{
  "model": "image classifier",
  "image_size": 40,
  "crop_scale_min": 0.5,
  "num_classes": 9,
  "norm": "layernorm",
  "norm_position": "pre",
  "qk_norm": true,
  "parallel_block": false,
  "dropout": 0.05,
  "patch_size": [4, 4],
  "pooling": "mean",
  "residual_init": "zero_last",
  "optimizer": "adamw",
  "batch_size": 512,
  "warmup_steps": 1460
}
Rows from block 3 of a small image classifier, named by matrix and row number. Rows with one number within an expert belong to one neuron, the router's apart. Each number is 128 + 32 x the weight over its row's rms, rounded and kept within 0 to 255. All counts start at 0. Numbers have three digits each. After the name is the row's rms in percent of the matrix's.
After each expert's rows are labels from the 100 images, of 14848, where the router gives the expert most weight on average: "peak on" is the class under the peak; "responds to" is what is common among them. Only what is clearly more common there than usual is listed. The data: Sentinel-2 satellite tiles (TerraMesh).
# router: slot weights (model.blocks.3.mlp.router.weight, 32x160), inputs 80-159
# up: expert up (model.blocks.3.mlp.up, 16x160x160), inputs 80-159
# down: expert down (model.blocks.3.mlp.down, 16x160x160, transposed), outputs 80-159

# expert 9
router.18 096:121118102157130160163158112068093107098127145124093222151082156163087135126162137124178113126077144162105075100152172077151168122089166109126080123076095169139128159102201180147068104108164158113180141144134124141173194126075126125113106097
router.19 096:159088109145135174137184134050111132095141135125107192111079182183139147178130128157134166119171123118042113115099134067157188109152139114073146105103142141116133075131111120133080113120157172135156121167114127056099157138107114149121085122
up.1 126:126107166145162121122122173141167167119079247203084173128116099109157088166111138113151153117104104126099161139138134183135157100073069109120177100158135121159121140140106153086138136136082110125158086091173108098095051101093124136093062138
down.1 116:118112133142125119131121081117085118161166010114155198103139149105148210101160110171050088108195147106097121154117126079135122157149137089123123174111128139111142099129130166134159183147113141101180107155127114121143179157072059142162172136
up.2 113:097106152110167097100137145151129199129040138123112142130128099123144084168083096120129167165149096086158134151166134111136118133141106196117105131188151108144083135150094166075136187098046101120107110129174090148066104197150096157087135161
down.2 106:107087145116140125130145127134091121105136103115164185166044143157132111125134117134043131066098168176146070110131155130121119167150086113068097129121136146136178149155178185184140068128159082151167079130171154082202147146115088098178138137
up.3 099:098153101124141153154141094081135117089169125127079163173135166161119158088153148176123152101143166162127103077147114032079204128142138071145081111123150166102129115077210132114025103159156118126159136150182141110163163167063161127132106116
down.3 111:148065141157163128115146145128171208162120165168116096094109161170131158133104125159148113160122139215149143123114071085121129149155111111114133111117160148128119143131137138083154182102146081138060123136156143181149117127119125140121103112
up.4 088:118174114081099155148111129089147107080136135176155106218120172120133102145117136128178121095108053102172145114146139096120098142140094178122068108103139133159164132141158078142113172163189129147160156138123186094125102083165162066111104093
down.4 094:129124152154115136169067146068125112158110121096087138137171177103179149082136152110117149102175181155052130149107143145103116136136108098107167130121107136129127099082148147122097079208082095127133048128175054121147169135096090082108089129
peak on: bare ground
responds to: bare ground; main land cover: bare ground

# expert 13
router.26 106:130122177113114127128164087088124136124077122161076195142126088075153100123170147144141113113119138124061113129145158124190137074123172083146108157122130164074117183102136128123049138136131160126175074104138101099124161160109104123109168198
router.27 111:129159142105142158136136097125144118180082062105172092124120078108105142112127127157125095109178160160087094117123132114165079113136164138148103199156184146082130150104122155166149118074124175128171118175111056139079167157128128188157179162
up.1 098:051150148103112149188134142106160116161131130109107172109082138144185096061145177138153137107146149112127110059117133188157113099141077131158114151125138135142202157161151145140089081188107160152139097091129118102149117106072166177110091119
down.1 091:153084100066079154160128118132106113083140076123136077148119194125138147168140126107160152115096165124131175161157073093178117105077120102122105150130204128142138109083068202124151160130208092107143123217081101107116133140164062134055146114
up.2 106:094074094153085144096145177157153211131104129150124067080137144100121106137105106144187131165120116082186160079099148120089133148104149143130169110153111117206118137152104138040152179068079081047074195104121164170123130105160193156174118111
down.2 109:145091154174109149150116096089137126231163119101092155086162182139119137142120074145097130174166178180099109103130152085135101096175159162106179152153120112102151113148073114152096103098105135194104142123103121138097241158149104180170104142
up.3 079:118145141105136156173137080103094136105151124155140156136098114108113088182109196162180112128135086161160083101077145145142161040106123091107105123092108086103170113133139184155146053113140094104114122084130144171148151124052133147122109079
down.3 078:119035131133127103071088141125088139123132144134055066101122186093118129102129063111171146132143114130118142135102077053147230140094157101126117098157145175136124160148192179113148167187122145117126123182158156113190099145136099110095085107
up.4 149:124149172130139094083106100094036105108113141146103190185134159129122129154056156154186135081102092083093130087178126171153139111184086146108132126115165145137122189118131134159119129142177086125156091123129118117136124097137122095101105166
down.4 151:172107100162151120136107109141150133139144121129104095145205067125095186156147131167182076155136123127086132109127126092131151106135169131138141144104120162100139071129109100170096177126112106159149146136093132200121210118145156207135115094
peak on: snow or ice
responds to: snow or ice; main land cover: snow or ice

# expert 7
router.14 104:121071073125127136168158070171124121141109151087111141105160128100153090111139153111083155161124161070180158070072110141146156064143155102111149106148124090118143176181095101157161094050048129122116209116164096129105133190117106156122132098
router.15 097:122065122140140138091105100085112185166116122097129169116144148079056119110110149163117108155132121114098173085132146088147199084107141102112149077163162136088109107075120090135146163111086113070102175116147111156143166144083119139136101103
up.1 092:084173164079081141136128106107116090083108166091156129107087088175108177151170168079097138079172109125107100143110122142105118130170057156108085186125106111044162119144162153172066128116112213114073138189112106085117153115108127129104145163
down.1 089:166167134107194152094226109093141128128106115127132146149085105145173149103156106082174105071127057180114099096172125138161131118201122165109114130034160103069107139123097133172124088160121119148126073083130080130156125142169092065160089112
up.2 099:088087142170112118158164135122054121123073125132137089121057144108127142204146094143147161136114147135138151143084176121173058166114194159198106115111147053118122114124143125016162148074121117121115116138115153121102131148106090162157146162
down.2 091:147137116087087117167119080108081140154134113084118190147124181107107090147054132094084163131189140104167133106142177145151147130155104113115186128166102110179127052127107114120059105083153100176094140083111066145119184086118145159099130123
up.3 109:184126139165168141094146162152112132069170174106138101165146179126142134100103141073108163127114124156110140109116118134089194146089072101072179134105078132174194237143138080174133103090153073186114124156126131152172077148092154120142130077
down.3 106:145099154091092095126101176153147094106107052158169079133139066108116141075156083154161094131118163088173112193181115166140094127106099135201077154154169131171092157128124122106149084153064157063210136096139175095112155150096098140133178122
up.4 083:163116129124153087118191163156147114145125130133137121108151130105109164103091157149184184172116166164178110133107096146084087103082104162146138107148125120159132146143121157148175136124158075136145125136160172157141115089124139078157097138
down.4 081:097107117161188130101107142150155142086189126156118139090081077154110143173179140192113130102114152185122106127123108127091149131141113097099118096155174090140113170188123131141116092107063123095111174089111168118111151120126147103154134132
peak on: water; bare ground
responds to: bare ground; main land cover: water; main land cover: bare ground

# expert 1
router.2 091:100106143174118151082124149118144153162107138200135147122167114096114137107144089215152122048163096078131104141130129188138099095139138178137124163124131120072111194108145195099083092141096096140138152161086113172115118088160141105169118143
router.3 099:123114152143049137106153132118160107143064102126119137138129166115088105116140130193194124083192065111129120125183193092162102107128117134123087127100185162151131156116172128136134157156166187103184141127089131096122173105105189100117143169
up.1 086:100065132118075142094153113105085113115103128142091138126179137167108115117172163166096071090120091121153198118183113124138133102105076145097146119077112080116152079128192149092097105159079147135144124187119143121148135104100157129142138134
down.1 080:131108137177169125067178099115118159138154062150134111136089077065164170170146125114163130153119196189046154084120167150155134141122139163144166081104168093111143040152083097098157205153133146156097144074112107125102136130093092101126122156
up.2 104:111024153173100120131096070141089135128116127109084157148172140106140148134126117154060111147164147148184173148176143073166115102210163155104068129173155177122108103130175150084103121129149142119134192186128127123135176155104114116101146108
down.2 096:201099135151135186166108090120128115150138068185119090170104122089138145145099136083132139118087126154099118147121103144199170166106136104094183137072095129169121127055149155183135087153134118118150106117115122105152114088141114128154127087
up.3 106:145103079147126205106105194140162135094180163132150052121120148176135113079159127081102121135111132089173127129129091115149144153104095121114193072176111114224134177195109116121152127177092149143129184089120148133100079095102199103110133135
down.3 104:124157135098139071149148094105106099158115115113179158167122115163147125116143110162064113111180121167052154176099120109170098155177135103136103192109116126102140133170174180108112098141107152071126055155178106146100167135160111109130115169
up.4 100:167098148162137102111091141166125120134123166078121112112051132095179115226071146100166156159112115101090156103111084143106116087096115161178099110129115138138095094140138115110145132100171096115138130068168132180143114145201117085136146108
down.4 106:132148091131091126236111133074075138159089098165147119121156181143098135161111173159127126096118135107145091119110128122132121141102099093120090109155125153120119108113091189178141152148148146156156156224163115066122138110105146166130107163
peak on: water
responds to: water; main land cover: water

# expert 3
router.6 088:120126099133142124150150165162183121120084132165107099107151148136153194085117070154110185153160210172108060169133164153150113149061178130123136159102110121147153115142133099089146118113125120170167163093115121150135118134072082189085124113
router.7 097:152130142102106110116139086105144119083089123106099145084104140142177178164102119108149164157123112137101140141102131154141120117096106067140153146061146092143146149107146103087152034155103130091166094145154141065154140108185073127128062161
up.1 078:100146186123177177094030186125139128159098110143080108066149069130170121131167103193124089161135135156143111177176107089118084150136174204187115164138153129107121145090165124040136152141086141103103106107209093066103128096141117080137159180
down.1 087:129044133076153100137128119148120163060104150170098105120083158196117092164145145070102115095103057153150148158107130114101143129156162091114067115124143140135138116092143125129164083141155076117093131123164082175115138140143111145193159162
up.2 099:138094140139100175161119155097117145158102110092137100127114116081175147137143119156114160131182153145078133142139146114079134159080143077101151111106120195110192131099144130131130178089181179172142140111141105136162118134085165133166159107
down.2 110:182145138101114096088135162160086116111120178130145071127063129091056077212110114105173139130135137129175160151121127173115105115092101151119163111161106087114105191172076118139113124055166152101083123138128118164127080157161185088119175138
up.3 111:129120130108177160102140099128114115179147108120149064137130058090140113075121091169142058155181153104132125123134150082158080125120135165106075158124151199099171153091097132130120160116216159090159120165053099145098170131154114084166156136
down.3 106:133097116110112077087130168118108172117072121137090155139111111129125074151114103063144124100168102129103113122128138104080153113107134127084097086062176116088058107086122148176136113125167135137147177145126062103179161089202114112163164175
up.4 126:109061151113090157130145116071117120146127138091142105127097126099146137091124153189138093145198145155120141121098163099120091138079170140140163116112144202079168141109138108163117176096201169124186151184092125148173162145144149133145181143
down.4 124:159084132118123111067161182103104176136111146120101107123055156086125099189105060054139149115117119117148136073104162142114157095085092198133131094115134103095102159114094101174105125121136116152108160126073091156129115100169158088117169143
peak on: built area
responds to: main land cover: built area

# expert 15
router.30 100:152093138152137157108113082132063117083169193129068107134185146163065157077122148111096089093134118153126159116130128106162159102148093138111125132161187111170104162160163070138116151121124127110125158165078136092084139098138097113099128173
router.31 099:165062190147118196149186082092067120095148134089126172169112165183084158121118174169148094116089101091130141119123149130138113150127132121135113157130175164188105124087194105096077126119163051103144129131135154093087151097109173114114097141
up.1 087:086113129138145119119123160135098153096082145138115122094104099095172081159107113108107169076093105123152207063123125131134155107091129174124176098157165098142118151184185114117116101120066144065132122146121133095097099101152063140137120129
down.1 092:183156180144126141154141086113125124163191129096176139142124169134122069107132172150187112148158126068114112109149061135139121113111110155137174139093095115098085077080186130146099081125163084088151098132098146120063082112157161147068149158
up.2 110:152183074105087151143143112149121095089150154117128160161142224157103154090113141096105134145086171166094082139127176089225191092096163089122130095091091090084182124152181126119090084124128121131112119160127129139094186140130107186141101113
down.2 106:150049088147118147127151197133166165176109186160131066114135128097128120163098113098125080129124131084100139131113164115047127137067121150168173081167081122086146170121111096178173171109103126129073169121129129137125177146086200067090163161
up.3 116:119171087141121120175106080129145106104140132153138134176128191159139136120162142052134144138124202166084094163092176095097188133148198091125153112095068120123171150124168110082102123158152106163121131164135155131114134162138174188103116155
down.3 111:106021099125177076110141154165156215151176163121090082130113102121155147148089122069107091155134143104152116068113156074079128132097083145151181133153115172153139164121102137142169140152148081141094127194091092193136178107130115124068122153
up.4 115:151091175137176063124149176121135201175136177092098117140114149123131059184065112105140154167113120107136122155162092122091145152133099126087139073153121175175116109111075119097170155111060074166103110135186123169121146134153105156171131081
down.4 112:104124126063159081151097096112068153112150123119100126168116147131154165116162117103065123170118170156132086140151142147139159188159083117096117108112124153156161173125102209136123121145133163158191119146134132086167090153061081111124082132
peak on: rangeland
responds to: main land cover: rangeland

# expert 2
router.4 092:105081147139123103068178057119157182128138142150039127167092101106100131083170109147121153104113153179160111068169175095148192092159140114081122095141163132107082153113129154088080094111116146122148135119179139072150122162094146151076139110
router.5 101:123057198157135136093163084114128195134149165137041172192118119154124113085162126136153135091138128105125113093145193143128182128101097130092147112123182139074112172122115126160145130132118138125144075133141086117188127118062137095114120068
up.1 099:134190082116199176144108083154166141118191125146139124145090152153122129163111123077099115102095177192145036108181140151174137127132174105069146108140158109073112160120141142147152102115113106104119115113141100121030117134132094176109140088
down.1 105:166088124146131108167084119126128134130167139159143173101186139110140090139111147157160142125145086065130164152083106103090100126089128168114112116103078088162089118115116101109176205108160167124093153146145172110170154100174178122103180136
up.2 084:127135096154112112154077098150132090089124117127134158110180182170142186098134154096131172117055204143096047132102179143184180131042155125114138147078121101126097121123137141068120139110164120097173169100100113152133133122139138168117107197
down.2 087:130129137148099203135153101063078127163152144073136114096085131103158161091150147127145091063187135137141138041145127130125125132102118158146140136084121147145041126039186116108105155101179130149096118162153072125125143116106150155117120075
up.3 096:155118140134091069147135162111125082156061116099125123161080076071120073128104114196146151131148118121155235131175143175114097107119083182160082108101121133175097111142112160158170116089107093116056109114139125128149098106188122101182078147
down.3 099:097185141129216110138123152185112152137116118137153078125116124183102109114144165116141143127105118084138064146127114132106153176130126060111157154185085095102210141152093137152096056137171106121137122130154105153097139158134143112129151092
up.4 095:129082137101084114104160106112141152090127130126082185133107132163083149114150131169151091120140132112081076165085138162178121124163134115138129104087169177092119140107119120078099131097137178115178141105105138133149148116034165104131136100
down.4 092:087181147135106149132161172124165124133098135088122104102124114106134119086126095115133113079167126087147142119117188165138115082122138103107104107198132160202151045117148130161097120165126079128175143149097088112115123122154035135129127164
peak on: trees; water
responds to: water; main land cover: water

# expert 0
router.0 099:119150147124091077138160078026052143075107116141077179100127171111175156119112136163144189096072105120106128116118164139111123169130131138132098140093143107104171117106161187113090115178169114161134116120202139124124173151129126102147114180
router.1 099:192101166091102130206129086121131073143115109112137160142148080100145119160066153157177129166111127110085160109135172153152095152081146161164126100081114178142087095134118200126165139108164129148142100102121134160168103124156177103144142157
up.1 088:135186108082161073153148134116184144133088113187151112110201132126106146157138089112083179101118153145065122197161110161129125121133141132172175135144147136126136121094133118092163140156113122148157078132089105130060103144129051140095117131
down.1 090:168143097158162131116090154173107135144096167169136073126099153115152104131135098154164038141177211151096093116126162089109109119080116102103145104117076136057098168139096176169131148111098103115067105163132133138138144139124113155087134192
up.2 110:135055103130091147075100124121186108138110204131108172162111057166121145183119125109141111118095078141130098140114199148178159118078073128140083088111138096138109140171154162105147131098143126134123130107110136128140123124126141084058106046
down.2 107:119174169106150144098128045091074138098126074108104180111150137133160144093187148157091187048091124145121123181139113200118113162167145149105132148118164101126166110074153127149121136131104143154200120158166120138123147100134094131185161126
up.3 115:150140119153109084169147136137138095045174109140115114131181202184138194106139141136102197068051187160102121163103097128102135151145114146131106184122116084149167130173133118171079075141132100182175090147124130111094116168137140127127065152
down.3 102:115081121166141101149116102103114154124104154164114110171139101071176075129082166090195148168119136161100105151087156087120070116108099109159127058179128176130152060107101133107151135146112116116066167123158160133155177154069144191137093120
up.4 093:182192131112172159096111083162093132153111094124135133079124103131095107117125051173083092116140185157211110137161091176205122132158097163135110116165182069100126113135156142092149130153111115129120154154128133148085119126114108131113167175
down.4 100:138067080174119169120084151137154143116134155107153134164106156215145150065138106112156059173172199117130138085113085162127180196107124105068142136120156119126124105183110188177080118175093138137060113135165163096118171124150114169132135123
peak on: trees
responds to: main land cover: trees

# expert 11
router.22 101:097175092130107095176115103132188114137063105159104156157169157175116156119108152070105124151099169197148111155124130065043112164115141084139125149125103152105146131108127173125082151148102108160105090194093157188127136110138155090111114162
router.23 084:116162135160150161103105135094148116087140174114128096120143109198128124091140151150186133120135117150163144140145137115058225169140111072142096094063182084078131133083154146167106124171178151117131134133123131081095079136132187075123089129
up.1 099:113097191099088066098162055087081085134127178064116132140122126098118148109108118138142149110122127079145176100182147128099116102164125139115162136140141129141106135133212089135141134106194118158091112104082132136195124161105093135146072100
down.1 089:122075186118187103095215121147128121143143163131114094166125122145197119140135117085110131148100119157129120132146174095106095116101101110117171187149112129103136118145121127103139136119150154121064132098156084147169126064082086130138119116
up.2 100:163142096157178155151093171135163187136165146142122112168091125104130140152110164113150093163067129140165100126126150124128188115059173087105139075107084098126145111126038091175164135127106114104098146111121154151142112111164123113158162073
down.2 104:131150118155146162154137153157153121159160170187120187114173126118139129145148100139116087128129135083105136146073159081162108107204193154141128140074096126145109102117140144145125173134153160123164111094114090166127159135147107067149169183
up.3 096:122140140107137041133126110119113152121111148182079178148132159129172163161107119070144204089112132187084064175145098126087103147148162066113113172120134125107154090188101146101097146112129123151173116143184055130090152178150073114128137105
down.3 103:185070120187144130130121137139132161103062096072113099190100149111123180180092118137116127141110186179115133117157119136094148156134098188130097138128151145156128156130212117124136065161089058137178168169121113096145161109171136152135125122
up.4 103:100157171166101082172154168094150111159146122187144136144099150139119126099158092070132147104091120179084122115104132127123134123099103092162143197152125117124178164137122119112101094106124134169166091154080083133098101109135125115113120159
down.4 105:191096146109048106118137056088116143100057046072102096132106140076115173131151168150156129135136102132138168083138094121156168164082118123083139165108178140139109133124073099137156123064155088121147175166137094134192184112120186113149102148
peak on: rangeland
responds to: main land cover: rangeland

# expert 8
router.16 103:086083140083145102060144117138144140105125127133065208112124093062171112124073107120143132132159113148118116163120156153162113049130145100121159105161182123092089173117106148091158135103089063091109138128180043121067110130088089157113099118
router.17 115:097100161097195117080163124184133192102105128135107141112125136120183104129133064095107135145106153111133088120129088164176062115184120145107118148204122139092110166120100148083141125107072120097154098082193041130040113159142095181139119132
up.1 088:120134187113115153098119144105165176127138202178090117107119218189160184109090087098160191085084136147141150119162121142135175124121128143108197132109148118110131154105111073105130126144140089125087124135098164100127114110139127092145096117
down.1 098:164131153129110181164119109113147159172154090072132139131184122168117134159089141155102140112195150153117121164144105086099104125120063120083148158130090124154157147127172125137121149114183153092049103118130147137059194131168143154097129130
up.2 116:149083099142090137124089155129150101139150148140175144148155170118050179084118169082155139158090126110144130156082151147144213095087102133126174081110127146195131143125086087140145164137137153087079181124041166195124084098110145116116137111
down.2 146:134121114138127172038166145085157060142169143134137115148115166133137153089112088091168192109137101087156120087132116110138157085158147207088086144114135138152119181107139103140150143155134161098113113130073133134075074120180112075157140190
up.3 087:141194124138115153126066142101150119193078201165156129133085106141110121151149133142144130058114048150083190138142086189092110138105117172183106141101136172142111113129159124106121141165129188121074173113105117094120107107182203098067122142
down.3 089:157128129143108100122166117164161145110130110142084133139124128155148144077142099050126119198098140137117093089129175142076103136174133166101108118100071168079185139085081135203130090153129164121118155201157137101110145119104091111156109150
up.4 083:130074197085116128094157124111107119135150149105155111096158150119042177107117138170125140093151169140160161113152174144142142062149141106115140116138155109138130126141169148175117100117148108138138117149016095146162141064092111116095143132
down.4 085:125040142135151113146114134164120119085098095193111117151130088162134124183135135181070084100132146109111132173118085104091132078120126124179130120085128100141152051127124124085140155083109099126121145194113101182158133134173127143115106136
peak on: water
responds to: water; main land cover: water

# expert 5
router.10 099:156152110139152086166143168099150103134124171108142086145136181083159075144085184115157216162087103153062153168085116146099162128089138094142226079116098130176133159123052092185087116105145119141113108088168135161144102174121069146173103096
router.11 094:121124111090102085116158147084125159100085143094084159131126137134131160115114203140209192151103122160107157166077127148049174107102071096127163110075103108144119133142093091153105081101110110116098118029165151153154108127134170141176096126
up.1 100:068157138155129138133139123110106109118118155120121181113175135106136165115236080131043077159177200132132107154094184150169097103121151158117162107141112134116093124145150139117134145137099181129117157134125171117127127157123110150125110191
down.1 105:101116155050148071133051103162073143093084084154031108101173145184140204135116122073106124077139139158164119112114109104100146137143084148094074137194104161175153153170105171090099144107094128124129134166156094144155143144139075104144143159
up.2 113:128079137154099197114122117136150189093141133117133122159123152125134181095145159125125158104167163187153109140126129076125170121124137120100111114124142103111238136141122097144079108175081088152143147181125144171173141163065179099167155092
down.2 114:167110125075176124088101133153089120112115083147130117087086100095118102183080131113153098128127101117125087080134094131186090129156102144142119162088133133100082128090142185184153163109097122074114131168101075108096179129190092157129067169
up.3 100:155134094114117087141134087166133109127140057119133137102146143137116163140113132114173087122163113090071068161104113058135084130156174138140113159143156195115157096126081134143130151106189125147161148153056144183098225113113093137146173117
down.3 100:180137071077128142142179080149135114151127172095167193115069157113127114172107093123117112155120114134098082108088184133128074115108167189189121140091053111100091103115119180173091175150192124142124088115098130122125137122208156156082131145
up.4 095:108131134122127134119113121151096130118114144041125141120145145117116179124128159111150112120080112033121141079110143134114103091151103125169140111124151190146105149151146102106105144149159154089094118130125108159144137114171192132135068099
down.4 084:177110147107108074134119151124138119144126121126145117167071141130165108152140126119135167158109102162183117122111092122099061189093076097113101163112159124162110115186131101122126085091119149074113135127179099147141133111093118112101119186
peak on: trees
responds to: main land cover: trees

# expert 6
router.12 112:136050149158145125120121132125171184165104102139095138083128101082112087076116137152107049112154129099147163081115126098104169071147151120164121088106142121100116110140093104113130119084066129138119164097106120174099126186068144122119147114
router.13 112:129099151141130109089129178124181162226093118103160124105172074068109102136125083136146072180139125109152171136112161146146139058087131180140155094141158107123074124139070152126224179138072142078115143118052142163104112104156111123096148124
up.1 096:120078189160131136166120148111137178091107179146135091133078063124125124138111147144088124111141074132155158091078070144110133174131067120140096213165079142172118160126154121117122121114157142104082120086177135086186102129054164102186150112
down.1 094:132153092137082139121205149147122089102097159055196125110149174098132098105127100121149116150158090093172178100111060111087169121111105141156106166138104122106083115160151158139093050167107145116171125205118158086082124167126163148083044176
up.2 110:144134176116104074173184134102122088157116105120122169106096115082091123109116108159185115143171113090112080100119102136152082141144114128157121180157140139110117108092130184099154115140217142171167076107124114114138144117139105120200132169
down.2 109:106193054193144122164134118130138166156158126116151138177188116167136165175112159173112099111166137155177094106158155057159132110116118111100097131149193128135151112090116149108123131142107148130159141156122147104084184141140100120117105163
up.3 095:133074131186115120142123106110098074093082147147146175162136094099090191141141190125136100061061117112123140145142092120150163107165123152121061158109115152131113184104146144144136112110150145147160103111122136125226092125070164139118156087
down.3 090:157134199168162122115088122137127134139115102100145092165090110144128121080105136149164153184115174083130060141106112136142121151044115108122106139146077109119098137164101124144118114108120068089029137142124149204106121157141085140142124111
up.4 098:137117152182175113151162149118138058134131152165163112118102155107151138138126185139161185163094129124094098075081085123141138140086148109144137086101120136163154149147140081182153120105142088144171099145164155175160128115135118092156135099
down.4 099:111132142138147190094155120143108162142108157151152103089155115146156095143165132110146118121128096131147178089180163145081167112191123148117147093121192124065097105145100142125109215103051127142162154140161102094054094159106110113087112074
peak on: trees
responds to: main land cover: trees

# expert 12
router.24 096:106120086141143151119153165129138118172139107168085145157105174096153155161100161083178169123093077140100123171103146096120112107155196080094146105121150196098118066031090101161127146150111175171150105115166062149116203127091137123161155154
router.25 089:140121133152129141081137075167135108144109093115045162052168140091113122105173109176128083110142188141130109129213172193171121106161128146121142175117183097103080147087140146134070134131096109166156147121088113108093115098096117122130106121
up.1 081:129234093151157167104139169084196145114139170099139132088157172091104125168073115080147117145113121130087138109076122152106141029120138145161163137120113098146180119153095108153129133126132142089093162097092106144081093101180159069140147101
down.1 093:141159130091155109111116159183129088136088159190152160102141192111117134156123127151142123077157128051053137119063054118076089158119125113179083093114131106089134132111121157116137155143097144170159129115121161128117171136162164156105125144
up.2 112:162188129118136111082164112127105116144161095143145182182080125132139171160096119086194151054112090114094105082118115126131108108164143139161085159099152214124110167108106150136115137184187090096158060155108061102098124113154187070139162159
down.2 112:135137140139128120175071199161108127134179163177093101088125202116100103144119183089119144160131158131137139169103123141100115144138116096124178058165121140150121095136117142123144112109127146185187160133182142079100087142115142171083100086
up.3 103:110102186123119086103175148098147159122083201104138132117081104066134098192096115113155206146059070112081179129149116135101147103120124161161180112135123122122083062145131144116127170121097097112074160071152141126133130096172096106121091127
down.3 095:069116166170115149162194122119094166131097127097156145176139120123126133119151126134147162147073165156107106129202157110082113143173131090109185144148172138127122139187141093119101110062131154160154143125218142112101188141025122162173121156
up.4 092:092178111081160184108109108133086117131166069113128136101157115084100120137119148103171087143116141146133066159058129078124101124166163110176094152130114163071127111090070109076129135150155091095154085184138118143091160114120131164137134163
down.4 088:193044119111074168136084091156152167154130114150170086094067161126153149135116100123113102193180133123130125147101160128132155152109163127138130182094146137143108130094082180148148122126140105067109137132119070167080141139163132109099139108
peak on: snow or ice; clouds
responds to: clouds; snow or ice; main land cover: snow or ice; main land cover: clouds